Rows from block 8, named by matrix and row number. Rows with one number belong to one neuron. Each number is 500 + 25 x the weight over the matrix's rms, rounded and kept within 0 to 999. All counts start at 0. Numbers have three digits each.
# fc1: MLP up (model.blocks.8.mlp.fc1.weight, 1152x192), inputs 144-191
# fc2: MLP down (model.blocks.8.mlp.fc2.weight, 192x1152, transposed), outputs 144-191
fc1.556:532487526493468495513496509513517538505486484515499516546533534495493542535528511469475534500551514473513504481488500504491484468512544463490504
fc2.556:525571476509514491516526530494494484486507490504492516477464500522555516485503488504474471520485531491515493533479425478493507515485502501535504
fc1.557:515493500554477499535490499544510479500510493517525521470492510489500503485501535492501494524497489523484472533501481517537476491515501502507508
fc2.557:500431523460550511454462491474514532475503461483427488493512529478468501475450524486498567517452448473443542502471567476488504488476460484478510
fc1.558:526478527520491491495484478513479527486527478502502522552489528513509520516519486512464518492536501475507499491484527467508469448489511508510509
fc2.558:514521498509495478482509515510481495479537514547528519535466490515519543527534514503480508535553524467495502483495497489477495478532509489522535
fc1.559:515465536503461481483474472538495544489509457503483494533510521504505509508511501501497539518537546477515473472493507484497471477504526482538527
fc2.559:526525480489516500485497505491487481492510500532539538529494522501525516522520492487497511523532498503485526499522485523477498468522491498475516
fc1.560:516525531492501471503475449535502523488500477494502514516494536543513519526515510481549526515533537498524495494450477458519444475500550526484545
fc2.560:501500532534500492514488490483506514491504478523475495492485513490493500527490516472557530527485493512490522488459505486492496464493494504505492
fc1.561:547487509527531480518496518517456500519537523498492505508493461464521529500494491534511513476496502480482477507519505511462479496495467508512533
fc2.561:509527504526436505511487488503533511489482495476525468515471461559482453530514523452585451538481483503505519444447484477558537485522518471521485
fc1.562:515467531496487460509480494519467523467494481513504508509496544502507516495520505498498539524509507487497498488486481475484468467516517535499492
fc2.562:523541479523518481491508492502499480506557507484530522531485466515522536522543484502502471497532503440512489484489496514473468520506534498522570
fc1.563:528499519505445486483434459491554533486506551490531487536484483518527517533504483480514478541517493441515545443458529486538492467518511517486522
fc2.563:498478522469476531448502496469471539514471462470497468491504548458480466472462487516493561516497460552475513496522532494541545492564502455454468
fc1.564:519499491461516500491496489500536515512490496512486466517521544482514537531490498504512515456519504482491522515495539477509504430491521518461485
fc2.564:533479496490521523459527531503496454504531472526477524470527534462510491464477524489476569499503482544473489539525459528478520505523473494527547
fc1.565:514478538504476477509481478510483539493492479479508508522507528515500506527517519509462537513524520503506470495471500472483476473498538499526515
fc2.565:514498514508503468487485485492493499488523487517504493525468489505503535533527492495499539527534508487493515488474504474495477463517505505501508
fc1.566:512508513529447481508461461513496503483540470464503491550490512489513519521509510499464521509515549473551468466484518489512471486494529468498555
fc2.566:518537503478510505491508544506497511509513516550551533519477482528539511513534482511480494531526515497498526478531492515491495480555521498525529
fc1.567:479509536478454489470468480511510545495498487470500501492510534500520502513503486491479491511560499497529501461505481527544497476516494485463489
fc2.567:511462513557489505547505505481494514522507498520487502499494464489443487492482506490476494499460469484476551497496546482485516511520451488466488
fc1.568:484475503522494471463475465475536530499512550529545486519510491485467513493525482504493506527555487480498526484496524468518493473522500522476466
fc2.568:478499503480483507529505495487448537482479482458495486505514503495492474498472516467538510485466514531499501516495498520537512508523494454521486
fc1.569:473539502488472505508504502508475513479480523501516501495501518508532546548528460487534498506526527472511525468491485501495486473493509483497539
fc2.569:480503469505503502503478491479544497522503474461488507499492542486475437449478505484513498497439470552524508541475499488490498555500491499494467
fc1.570:500482519514457487496477501503513508456529488491518521493486542508515554517524475544472528520529515513542476482498507454494497514511506484501519
fc2.570:518487504525487512489493487531503505496505481463551490515491519475517512521465484501499547519505472506513513510490510486519469458547515478526513
fc1.571:491488524515457458513454456521515532514494498478477505520516491518507493515531515487493485491529554512556494471500486496510456518519554489487494
fc2.571:525503479519531520483483510492526448506540506524525499500482468524501520520455511530464474472472474461504486533517488523471520510527477496514529
fc1.572:515491532520478483518471480535523497495506457482482524523508543517507518513520519500479505495518532504517479476472496488509473479496544504542535
fc2.572:517485498525494479516502481506486499482526497518509505533488478506514519533526519529521525512518503498511475499486504488479473488525501479501534
fc1.573:534499542506479458511462467542524500474505490513487513529499510523522500531533519505474511498529519493499504471465487493505458467497520515532542
fc2.573:505487505520491501516518525528506484489514492539496507506500507478497516524502521497495527498530483506505508519493505520506483474527489499492495
fc1.574:527514512490461479470491506499500537454490488517498484515510531510523537536522499486471531502544505459516517475478487490489490480531532499508496
fc2.574:478528456477517499521522530461493486508515496482498509504478518512504510489488474504479471500478512490496492518497478489471511507490504487539510
fc1.575:501519507489471479520491515500505497456503477499495536500500506538515516521525481523474495494503531501538498485472476462476492484499523534544490
fc2.575:506489479449530518480524511489513493535497483496521508508520503483523504500484486499443490473507507495454463528525507545468507491524489498485524
fc1.576:516515514485439521483494471527514529471473537484560476512505484519542520546510458521535504536517494465518569454468504507536467456522517505515526
fc2.576:486467485483481542476495477483458554531454471489504473492540509505462422427453509477540490528467467605468514506528495506537538521546484448472481
fc1.577:518518525525460500488449487515513513466528506475533500522481520526524536531510507510463514527523536493545501453480506453521468472482532467534545
fc2.577:539495502513490480485513519498522489489531529554517505538486473504529531528524515513488528525518501494480475497509476497483487485547489473501534
fc1.578:477498506441413532510491468557471538501445514442534536499522509534508503523515440505479509488519523513548524453503534503531490487535542504483487
fc2.578:536453508522496534461493505497520522514479484466538457479501516468450439458408548520523498493448456546471489548512516517532577502546451495548497
fc1.579:511498528506471474525474479538494523480491459489492517515499535514499504526510527502486523485533534496506454496461489474509481470494546508529515
fc2.579:508497511539488480504484482506504491472530497498516507513487487516510539529520494510511511513518511500522500485484504480493479490528512484515530
fc1.580:534500541500493460525471474556502521504485452490489510516528561513528527526510500469546530492511539508518482493455471464505438483520542520488532
fc2.580:503526517545519467526491483518512509479497459519492476481472518503507500498515536449553502514492507499485517470424473478488507481475512487499494
fc1.581:523487525501507463493476469525501530506527496497493513539476518528502532531522488512457531505533516474512479472487507460468462459497515485523503
fc2.581:492519503512500464510499530526506488492529482546524541531466504487503524524549529485465514533542524486494504466498493502470477468516515505496537
fc1.582:504502516486493483500489521495467555480497492512490497532482528509513543530517500479457536518538514490483498478503505477480478460480493492516498
fc2.582:507527459484511483485493515498499478494524498497519518503461511516534530513516462536463486503515514486518498494503490485487492524514522504529521
fc1.583:520498541507481452521489506508541536496485477522491515529517512472511503539502554439502537504523488453486524476437462504484470453553538499492529
fc2.583:489557520504451520491539566511449465473498551530547515478457470512530556532513450518482512525520528506503523462521501496501508459525478477570502
fc1.584:531492543511514429515486489507503559493516492535498501543515518501490528533544502497463527494529533472491450457488491446474472444524513495515504
fc2.584:531487500522519472512464480509489517501512469520513502505488520499496509503529514474504519526538498513485527493482498477491473497504494503497517
fc1.585:503459502512519499500444479487527515503538485460462505514516512515503498503507485476460484504494535480541546477484547491484492525470514541521515
fc2.585:512540515479504524520551542517479510552489481551493531508532518455505470516484544437410517513504509542454494535547460561510509441526493509487499
fc1.586:499477505475512477491489516508500514515494497516499499518500490544494505527503443497516494527504501469512517477496511485479479495460520499531476
fc2.586:507544493520499500511529497464541490505531450518533539485488532461540506496497536483456554528473528524510498510457446506496483494515522487470541
fc1.587:499478520465517516490516476525459510504486512489475483501521467503554523539486443511435526497512483468493529494511549522490485474490498507475493
fc2.587:509552489521503521502539513511516449551485492523521532474515521467511476487497550467433513541465519548484511514495441562485470493491551518478531
fc1.588:522484533499487491521452512514500492469512490503499495521518522539538538527517483508511497491484545473535555474448522489540465465484536528522529
fc2.588:502496488505494466518515491492491512499496517522526514539484461531474502540535494517532492495544498468485492493516496499479480479537480460519497
fc1.589:524518491477501472508501476528528497489511484510497540488483486511530532515548479519496521498552527478521435492468467472446477489507517445456513
fc2.589:502515511516477522504480535524470516549509496508517484495500500502492487503468495458498481533476503524511548502520537521506470487482504535521503
fc1.590:492507536551466493510475489518492521516532523520505517535482505471521509487514538516481491506539512533501500500524485495518483492491490487457539
fc2.590:514482497505484532520527509468507518522493498503493487478512497481458484477457532489455515482472459529498521539516519512534525502522470499468491
fc1.591:513439542525524430509450500503495552512541486515478467536529510491485497500521536512491473491522517503495474470498527443469510498475510503509491
fc2.591:488516500478480520462497471465511493522498544458526480480478477499471541513451444559466546513462468482519544497481520459531535491531499506456473
fc1.592:511485540482476458524478463528509535486494457494503524531498526515489501524527522486478538522513524498505476480469504472488466467513539497540507
fc2.592:517495507521507470484483505481491512487540523539517487514467496474493541524525536499502530525547501481491494502484500478484483477525471500515512
fc1.593:503515508522466502500495453524496465433536504472496523478455498524544507504514506523495524485508508506525450495478461480482478496515504463536544
fc2.593:483514524519519497495508471494447515534487523508476495522543486500508526520485522503575494471497531486486463495519485507492498477513529477494513
fc1.594:510502532500465463523486481492518548513497469498476483530515505542503515538540513474566496486538536453522504448467505486517471457496512466536506
fc2.594:517501485508483489505475474478541530505511475516485514528501507492485477476520513467564484551498468511507518484482503483502497496518504435464496
fc1.595:525491528489481471521466474528500515506502468486496519514509544531510519523532491484516517494520539499515470480461487470501450458501548525519532
fc2.595:491498519513507488502494494501496514473511491505497488500503503514505515507519498523536507511513506483522508492480496479486491501489488477498519
fc1.596:525499530475486494489487508527478538461490484481514493523520521539544528535520484499475522507517542454518467465471502486506483466510555484536537
fc2.596:526533509476501471468485505472494482483516508516525520530474493510533542510550485484487515536534528496494486481487457479472482492521513483527537
fc1.597:526501548500457479526457473523513507494493466481511516517506535508503529517514513501490513476494542493515487478456497468525476472501549504527522
fc2.597:505509509552491482513486483505490492480531509510488516528500490502505516517527506519528502509522524497539471483486497494497490495520518478511518
fc1.598:494516528534464510503487526496500486462536526524553492529474486534525546544541478510479514496525554464536509459508496466508485478458472474498534
fc2.598:554493498527511534486512550479549467498518501538513504496520487486540518503462523513426510474465490507511517539485486525494503471519476494540524
fc1.599:527481539509483456503454442518505509508509462476500524522491521527495512523542486526531504485531522459529514468461523476506462471514528503521516
fc2.599:523504513548506497516492500529502475484522486518494525510493482485515520519504511505528505514517512486528493495493510502483491485486515495480524
fc1.600:503501520495451476530504514479507518461492521512518536531461499485517520515539504521451523505527536502513465458508493480481485484543517479515524
fc2.600:493501496493486546496512526477479510499494517499522458493510500492520514493483481502449517509484494537512532505503492495527519509511477489516500
fc1.601:520473544487477472508485499528490533492508469494484497518495511500501529522535507511496538517531534496499463456501521473462482478526538503525510
fc2.601:534525497518522474499481483505479488493532499528520548518479510514526516512527491483475521533533523501524521481483469490477486479487501508479541
fc1.602:534486529489467495493497509528486551469509466508513494566506501518532512543516505482461542536556504452511503461488515493487492456508543487532536
fc2.602:518540462483497500473515533475484484482531532549532523516462490486531542531516486500468532561511491495482516481492465480472479471516496538512537
fc1.603:488551467492498510489508515507514472487532533521529475498457525491491561511505470552501532564503499509519512513513510436531492464470510509496493
fc2.603:468472504497525497480506510491497501514488506500421519496570535446486440484462493492403534451475505549484491529482488551508530514479474528514498
fc1.604:492454501484487478519475482530464522501494471486480514528481505495487494501555469514479508517540538537499451471525506460467485495528503494486482
fc2.604:504509483480506513504536504457482543559482539512547437546554484466480486509485503458531491473504516487457500537542491559515535471534423450555512
fc1.605:512456503456481502493495493493524549527477485486492484536536503494482499508503485474501527489527499486493539499509545497517513507479514483482481
fc2.605:494515463514520492515541544472445476503498523543459513491473495512512486476486523512509489539482526516450480563520441505484528509517471500562502
fc1.606:530518551499476493518468502515484527491482479497505482521545509523529515529527489493510487487521547474524504458479481507519452479498519496516545
fc2.606:499516493512497481524485476473497509475515501516501504513483499534500495495513515474537510534512504527489509483481495457501518486530495500515508
fc1.607:488515484469474495492488467493570499502483503476527537504541533493483500514543488451467497498542478473528537474485485517494486505563531526476502
fc2.607:484536502573474512554530545487420485488514568505520481495481443502467533525488482520525472480485531493493529501540508514516510509503422445572520
fc1.608:491500537486486442548504523518506507470483524573463523532494501471509520506563535501552491507548534510473513486485463485496498439569501512494499
fc2.608:536480529520488487435500462541468529551508539483523463535460427445555529539491480512527569521540470474462542459527583518500503456507497458477530
fc1.609:507494544475435486495505507511544530514475474500509473494507524524509497522491518461482508505507503474493476473461473490523491445528512465554473
fc2.609:489455481495522469455481439490464523537444481510503546521477469461435460479511496467540526526535448530439513485560503494454505508499481462445437
fc1.610:547483491544531498480493536541491464471578531555504538491447474475514551475501509551505516518491463492477530516517529471467485496512473517476517
fc2.610:501470497483455558500503516470514531548458497506496442478540520495437399454437533466506489520459430569465554529542541531568527511479451522442446
fc1.611:530496553478468479519471492490489552512472463488490524516520519498496531523531498482550529489549547489515500477469494484494504440505528491501494
fc2.611:543468478561538466509456442493541517504524467487513542524503510468447479476518517497549487527504473491514497512484503474442493537459502490445512
fc1.612:518509535484472465513479468517501523486519463502497531555500521506517510538526553495495533521544523472507474487462488467497459453516554491523555
fc2.612:489511483495495489529493522492498501483515491528481501499486518502505488492494506479534487522470499529503520485473494496505488479511495523511537
fc1.613:494530516500459465523466489501494527485498498506512509529492504508515505511538514462475518507526545497494538472469474491502469479508514478507526
fc2.613:506510487519510514505539535510503467489526503542488512474491504491498522482490502535461516499507491501504490536521495495486499502518485488507510
fc1.614:494512513497473503489478519505479490449512515486542475498467512539521532522533459543457501515504534496524491481497493425510486510455494483546509
fc2.614:496520512502480533490540542519486482523493499516530520514521508495536497509488464528421486456494536531507478527525474556501507483539508495559486
fc1.615:557518520523480498496460505473506538461542524495548494490499486493497486477478512509510517553482499508502501502489475453525495497544482553540540
fc2.615:503470490465539482518508499451498531483497445504462478492510520507475465454478557473521503501480480500431483527495498487479543500520493500515509