{
  "model": "rotation predictor",
  "dataset": "regions of photos with short descriptions (Visual Genome)",
  "crop_scale_min": 1,
  "color_jitter": 0.1,
  "norm_position": "pre",
  "mlp_ratio": 6,
  "width": 192,
  "beta2": 0.99
}
Rows from block 9 of a small rotation predictor, named by matrix and row number. Rows with one number belong to one neuron. Each number is 500 + 40 x the weight over its row's rms, rounded and kept within 0 to 999. All counts start at 0. Numbers have three digits each.
After each neuron's rows are labels from the 100 images, of 14976, where the neuron reaches its highest value: "patch colour" is the nearest of a few named colours to the mean colour under the peak. Only what is clearly more common there than usual is listed. The data: regions of photos with short descriptions (Visual Genome). In brackets: how many of the 100.
# fc1: MLP up (model.blocks.9.mlp.fc1.weight, 1152x192), inputs 0-95
# fc2: MLP down (model.blocks.9.mlp.fc2.weight, 192x1152, transposed), outputs 0-95

fc1.427:480454468513500518531540459591525515488501512468506554537444532513433615415474506511485541474571462405438469554482485476437526517560469454566533484529476505451432487461426523477556494477495533444524523496547534491520528511510558500521459477431600499482529520505451564445520522441497440435
fc2.427:521487575533523447460484529413518495506478475612516470557550480461552466492540462511492463465503537476508489488523438460569464485460528485481468507507508508427524492456461499512474514540467498442519468473512426519508485433478454484537529518454456493464520458478493538482477510477437557455
patch colour: cyan (51)

fc1.351:492494488463471493546484520522485479478494462463465546545482559525446580429523475465528526492473489495460532492432544449433522498535492462552547510518500507467519525528574492464491457426531511523532574543578497528451497487460465493475384460474532538537530505471536526577542461479528465510
fc2.351:584466563488464445546472539434492467481432447537472496537505478436504479545515421518440478509494568544479494480531523495484594536518454473534524548533534498469481478521524555486466532512472559484480484502514490441423474460433467515498531503465531486501472452438468418576490477588567584426
patch colour: grey (62)

fc1.706:545514476501517516457466490571484509428428455473481566489480535423425522459466493556518458557539567483422486474498497511504543549441423456473470566464501614501473565486533508460504474479508518532516508500533584540533469518576517548471469462415570523534547502519458494505580466555565456522
fc2.706:481557480517544546516530494512553530521497456541442481542495539497533537514468502461498550443496335402533524555582471505511507509519484498489476492454492411465487488475463508461541493508502504526452540471513506574518477492500550496475559515533442555502494519586498522430444533478509545485
patch colour: black (34)

fc1.697:575497451535463479457455480549516516495450457500507519531492607517442557468517449453472545527560446491432509456529511458578550518422452482482450529505448458477470550461563477500496497555413520502496490520544525513465470477531526504540412467478549543566519529495502500504497528515515459501
fc2.697:469514436488517610488488502501542521529529522503502479471493453570520550526461472466413537530512526457558564537501508537420481517477552542474444447527550432458508520505487484470521503444563492529516515519538527527518486498441543459467539507535500439482498589549474581438498525521471462507
patch colour: grey (65)

fc1.81:503482449504497490501490505567492444516447458504492513447472502518476533477540419519489454502547550424469517509545505509524529522463450477526487475448469542451515512472456456443496430476471601499492506554517512482490497500549536508586452494399560440533517529447490497588500480461480447501
fc2.81:582502603439473426533447519465503460492467472514517461571464453514527530491528427483446537451523498537486542456460497408455544491473518480509542531533481508494512488509520531541508462506498522437517453474475449455425559479506427536494517514491517521473469447516480439472501480524540565476
patch colour: white (73)

fc1.106:570552528529424492500456537511492521430501504466458502495548456509510466509431548524499511488457443511498511524479477516462545453477490487443530516428511564617487522533569532478558479484508432515535482448518512522498497442564529485411541446553470534534497517518498517441590507502508462505
fc2.106:498420563454467458538495512491482438524467453513520506563488525437511499492550488547554440410494489496494463515527500469532532474498479512532517498461457598496483455507479471513496469506408585395508524532475451468446531486474441539613501555421557512509511405462525509497481440534490525441
patch colour: brown (60)

fc1.744:523448453485494462504454536564527429504466435536524499555539564515425563420512511530450480462479500454432470480433500531528538523519489532412492508474501582475452572500429496555510488494521524442507534537508563547459458497522553515494426490422547529532506443485502545480442451470525484493
fc2.744:515525513496491497445543456504541567488594515496500539506453451507537462530416515394481534535554460462520505569537464460485469474512519500524466447528524482506495406466490477541556499489468505459501500481515430501556467449451538428522541549525456461527513545564458461458468499490387444526
patch colour: cyan (35)

fc1.458:529553533516457488590466534454523483460451502497464457495625458466459467507452516524530480583479486541489508475542465509499595554491500522505529495481540540498463530504574663541458529506448443504510430494514479508424507528522493500461493448449479557542489488461503515459517540543542504492
fc2.458:511461555466420458508508513475536519561536547517505499541474482498578420543513481489520504417523557502566492534485495435503457451496532515494522473526517510566502418505467484512523457502505496434499487470524422432467549497397471486538536480527501492503484524473495437542475477483487485500
patch colour: brown (66)

fc1.741:505492502461453454528501524524470446458488472448439528518470554527458532418517501467513512499535534477473520512459557459431552490529471446574527510522488537497512539530555468455514438438514547516494548544567514521481501489460498526473423432465549522560557533431513522572528450481518419506
fc2.741:630468574486482402541460542443539487497448458550463487539525490436520462551533425530477466509510599553499470468520487475517558546523494480502513538553516494493523488506510555513502524525477517460466481457502502435422506492438443511473522503461522523458480439466474454534484500587563600419
patch colour: grey (62)

fc1.333:523511524472399487545462456579500528437509439441454479520535508502517487510452513504513514457454484525505524516466500513493553504519462513514544525433450534582508491509584517505544464503469460500516518489516517500479488483564545521443517528510482547557525421509519566438548478503540467533
fc2.333:462469538490457469504484591414488415526482523482501539523521482462509457474530475540544455475523444470458459459565482443552519471506525475490470473506518572539502458515486485517494500524361528454487562508480459497418504466443450504644486507458528518500507510525519461574469471536476493432
patch colour: brown (62)

fc1.261:568532508432441455526467493566524504498501423452487468486475517432513482533440494469503490516490495526507493503470508547510557585522470519525523477502474498554547463484572486541572421543459557496474490491527533481437507484495502540465486515507502495541506490483486545498494426509521488547
fc2.261:452431510496504461521465518461453437535439515494508569475554486469508454516557524553510470583451472440477491385517445457564512528511481505493541513485524509466515445494462493541428472552409453471496521510446471503489525561543461540558477534449482536494480461526540485518504502491520539434
patch colour: brown (60)

fc1.307:509517499482507537500444445501411491485525509451477528517470546473485499518482439502419483503490553430488422491525594468484472571527516494474497539521505550466553546473458502519464480492469482458446533499545540555492507502564512534528436470463544499489501467507433518499453490563585470458
fc2.307:523486491464534509512454500496492458566543499547491456520519381553523509529536499474456547509474548549543532492510532492490439541528558571406527435535529486415542511495447496434443506457547472534491468492480444484473474516522471489476505597508465423490419532530517492527504512485468546493
patch colour: black (29)

fc1.419:516456533482521428478531472542420439522463498475497504471467497486461541426565449500521504457511576545415480475496529522511470485479476499566463518491459487432499484495496489428465468513455561512492462526457488459504509510500477536619474517398592483509486459445490457563552486510533507546
fc2.419:545488553502485472548465514450485487448407440538547528516445508425504478519487474520463503496489469517474525482472505497449581538471383475500565567520498549510498477500531513502481473495480558453556475515488495476478476461485514572539507499449509523543479433516494386519550438565571563417
patch colour: blue (26); cyan (26)

fc1.67:550534496466446485474510503544457517442469445542467527487570495452397540466492529529456499521510537563381492492530484492544548491457472507462449550466513496532438580544575551445473512479466478538514476484524582518496441490522452518503489474504601530552532486497503473565528494538570430555
fc2.67:528524549542490491477474448525512563437480566469499503495434539456582523553492456511465560499467520422570537508492535458472524524486451466524540552498546444528525508465551540537547478518538465498487529476501480515517504495514540544407544495534467490514559493487480530481485535539581531474
patch colour: white (25)

fc1.60:581546535471491429506503521549538516474477485523518525557524509441517550464502514513488497452543475463479507553522483532488510494477473392510452501443487481448494532558566495483553434511462556437536518483561500508488490448504463485501560477523563541485537535508445510485465514542510529503
fc2.60:476533452561542517418513484470468519493527554472545472458479493532504473554511526550483524508496456500539553452489475477480460479467516514462520543503499510560498527483496487499495539441547413534551514480485562469526552584492515505474477459552444470518452541556525456443558561496502451502
patch colour: grey (67)

fc1.140:486555461525538549514501452552467502506533489492486518527453464559425617388488486509432473525501537483409503466418547527449488509532507517575492478502500549492486589523504527509475496493518455444468512521521550478552516537522543476464422529502568424491440460507485600516494522481498455570
fc2.140:487445548455482431567432454530472446496454410509515456467523458476510484452505463504452484526510512516494497465450504495510500526492494493587479486487464479445476447460499490506446454540478534473531472529513437502474455450490457491547476542428461456510543398423446501538545463471517495457
patch colour: black (31)

fc1.473:527503492411447564519443488505470431441445441526518544517461507454495523496516494540512496535558465459510496439504496510418547523449424402505461564509461490530508517532514490537447418472543589509502534543493509483537496501522504544565490468457509558516558456484482538453484426534523490510
fc2.473:508518609479515444502499537441561503531514485560496418491494418475595469488546440507537488489447506492573499528500475529495448480498528534556519475485499483485533483511462500476576453492522484481516456416509378441554495476479464514469574527525405493444452491491481469482500486472433565524
patch colour: green (25)

fc1.25:552504528494426519524424501535497520405492449470485481515597480497497476509427510519490522478446483492509516511458502554472545495497467492481540519426476578584501509527552535473542476485502437500539476472522508522484472479573530511442522485498482537556498423505504533404548505485532469472
fc2.25:466453516485433467519491549441497436529469531491502539543435520472535473474550472543548475412528466516504471499523508459545513457498488499510504484506508570586501451482499452482503457525394565417496559509462457445430564492431451548631500511462522510505508500502536535546465454545483501411
patch colour: brown (65)

fc1.250:472446491483475486513511513558511482457467478490444541510501579474472509453515534465487529479547569501461526508515530503450543481503445433566485545510523516474467544518542511450471489414539571510564561525560536520515457465450500482457481442462541544572547517439468502566549461460549415511
fc2.250:606450553486444406524484559460537451538497465506470463549490481498489469516522462522506496495560549568499492480534504429519557529542540523483531483542466451499511483492468552492509502512481505463475489431495511412405582526459430529479481496465513533434416485470501483513480517536528535483
patch colour: grey (63)

fc1.648:470481438459527530512528507515539502491453456473501527458469532521416560437467447486502528577532517468432483545441491523448540584506457481560468489551485611440482503469449555532505514471534537434517545492494547508532481510510523512528410475386555511482501476493432599474519475478516484508
fc2.648:537465566458452435494507495500498465525549486536505511604574500468520423502520521486486466412513443486478478530541495451551494424556533501443513501442464524511486442521454476550493495536441503454497479472463429486437539434496434491566546562472525490493481424511520438461464487497489503457
patch colour: cyan (32); blue (28)

fc1.440:528513458532532491463456479567507515447426475458489537485467540474446541469488470524453475481488503476420507460562444516460531571418442465511510556486455447472491536472530519434489470455458471578506515510550557548525472484523538519627452466414571524568496489506483458477504510574545476451
fc2.440:512483495540466564452518460482522501496499505559547503550520525489465472550494499493418494474483482455500545549522519457477523471519486573421476479482538546509497520461460518430467562459520450472545525532460545527500506464520532504574505567440535467510473440498516437493535504559510483442
patch colour: pink (25)

fc1.486:535550544423486408456481557456466495454487481569511577548434488522467532427554466513499528512539461474398486496445523428536507478482494473472488569536492511470547495477466481435514435481484572484493546471546489514492517483553470583555457481499563532491522491492526508563501453502515471508
fc2.486:474463536543465520506468592411507474485400506542509519472456520442504468454574482520519486528542455487447511438496497440491600531443443461538464535543473477523468493438532550540540518530494571544506529517532531489441507493492520577525462494428489546502530514470487463540519449501512514429
patch colour: white (46); pink (25)

fc1.603:462456422457515508519500508510458500487474498461491568430502542507440555430483480481536520586474546467457509464462486546452541558523452500547530525542544557406478479482513547485479456463509509500521565532496513529489497550516547529484398487427526514544527503497491580526530513500543507433
fc2.603:540454554481461436555528492516510466518505503507463499576535541472521504463507466473491503394511519510502461546540515448528483465538537492550545480474481594469505459519489502489447465550445516478476462502467393457469538432454438500554538508436538489516510440413493556521498518492515541443
patch colour: grey (62)

fc1.80:525513450478482428491530486580395468454515484478435496418557481475473510475477505530457511477481631531453497505563564529544518471458460470496482536429433487534477519528511501440423501514540524537445457545478526477498457463551477515490528426484525443538464506432508509571525514484548402533
fc2.80:533471501475473495528444462443489459496480482542560447494468467511535477571497421441485491560527457510578560465458513489474538563517471517466491464559450494497549503488540502475500499481544477491569522503476473456423484483464487494516480529481440465525496452501494470506571480534498539481
patch colour: white (29)

fc1.588:490491492463506512560460530522481459491492471464487506524490520533413614418524414463503528509457517470447529486456534486437532529541478475567529501516480504415510517494522512489505455433514542511553542537565503516442496508499506479500376443442559507530539490472514546556547475481539478515
fc2.588:590519549463465460550503510462495469481444418538471490555473484439501501518513446478443492484504579545489488530544515520505569504514449494536517532504504497455487469515528519490443526520454596478476482505513453447466469413435477518520535533467541487542478422433453450550473475576534585459
patch colour: grey (62)

fc1.228:524534462492478395484553546500475461473467503547467525426526480534421506404483552534559488575525523528415469462490529512533491481466506465420449521545529482506477493513467512493472502496507544566437486535484499504539527507485499531463468487465533540509547441465475421557504461508494462503
fc2.228:479531530503528512520450487452540534497498489473533482496534482516536488548512480457465496603528439492552531460466412467441540517479519461529526500517483528518549475521614479523544493466506468491536509481502467505482495513501464485499483474523398495522581464518516500435533526546424525485
patch colour: white (26)

fc1.337:556494472533501456479502484505503539489463455486504522505484577529452500507505464438446554536512462451437563489540459474517515512469448506474510561459492483495478544457543494415501493485432475523508501472582548540508451503574568508563430455475560500509483540520486496469549533547518474452
fc2.337:455545476569551590482571480487559599469506482521492514487439524507496495505427497442479539511523504483532528574529490563449506509474458481532524532529496537518509513487513471469547495448542498546497531485514500482607491448490573505481529451536475485527495531490459515441514551474460481514
patch colour: grey (63)

fc1.229:501475428532457479500437490579485450508500510454476494447502480505475533512513447488432488473506495479472517447560537488510537543520468538475514460435505508431462485431494515433494459489513571561483502611491522537450489526532605485558449548457534427563516552509501458599528462517501446523
fc2.229:549433573520478432549510568439575520505502484512498516613498544513494508481518552505483526419514511477506522530485448382477507468537525470519565487513518500518489483540472549491539506503494482433500500476527483456475584500447453480519547469493528552459503470504514489467481528467501562435
patch colour: white (25)

fc1.564:496529519476481538461459491517490465485508516474461469530546470445464572435532476586439437469478489519455422469562503500511482549503511525525451484441466486462439561519515539518498514521444469481456481499547539528477457496603489457508484532471513476511491483463540527545447488529552471523
fc2.564:478469488565535545496581551464555548529493547528449508475480544540507479468514525536493498531550506403521460549495481436501467501519542443436506482551534538512501521488399506445541500464560476572450549452539513480555567512495491505465494440479493495418507554544517621454501542465467520468
patch colour: brown (62)

fc1.26:520565534444367500562473500535522508418494473466462483506530497433515476488428500521502486497481500510483498527528498506555590536512485480512524479415510485573526488524584531502547430564411506488505503476551509508436519445514492525469522506505505525562536468499514571539492473516579444504
fc2.26:470444501484516445479471535462493428586533518467476518550587485527493447488555487500508505482493450501498486455513462427541442498554597521461499475510489508467534484507439474478474511521438471490478545467470479511443526552429430461571458518484470533454452493491550495518477514482442524485
patch colour: brown (64)

fc1.678:527511488527489446474476505572499551449421478510512529465502541524463522479482500496427509509487440458439542475570428505516585502441439498481517547459473438465482513470576500418520468506457488595519537495567536558476466481578536510599482488444556505569514517521489428512550504513518439392
fc2.678:528504488525508546491509447561537519492492410577537479513460492530490511509459487448463538488537541523512573562466536522426538544504499544447477474570466573504508562488464508403505518396571495479538530486476537513605532427556556504496525538468496472491427457483485457499541520521471464565
patch colour: pink (32)

fc1.35:510515471493497506555473555502511488453415482538556508467512570400471520516483503519481496509517466416496501502586482497515568561458379424502547559478490492489504484468484556524504456504483512521552495524449506466457543484538479485579500390421556541529517551526489494466466515486572520386
fc2.35:457545543548509475449553424530513528501514536560553454495467499473577524438488481496512489441567494516564517522460503554518455458475500467581448473484461486525505509431504472459531505476544483487604503470493441450562510473449515492488533484522433471502488531457509530526527547435412476575
patch colour: white (25)

fc1.155:500534450427496535510497503549480522470499459506561575435479490440460538469450512511538495568517472488465518530517538551590550558503470532448499509481517555520513527492522511549487456547443554483567492483474534517481502508531508539445433522516519527580497544507467499585531471518536427560
fc2.155:470500519528482477561497511439502474559578529508508461497538454509519432541507484487439529534436523544508541460525481424514480476561519536489554434515509441501510433521441512541454500507492432496512429474480419422496568523452472516538494536489435493476377475492555487510490509463487561494
patch colour: red (31)

fc1.295:468514490500512456524515600492560524462505482560550521471565520473435483450512573559508459484491443470450498493482446500475526438527508509421486505463517514563444524497433555481526481412559509606515521457509573529520488486487474503515480464470485519506509489474523457520520487431506454493
fc2.295:574512537517523461524469470487523527431522437532522527493479505503495460550442524380548552577525555590515510528450468480476512527507480461454464542526461534467531494481528466512528497455547519475531488439456506524490483453444455478505484496483466473563590467478432510466537506496450512516
patch colour: grey (64)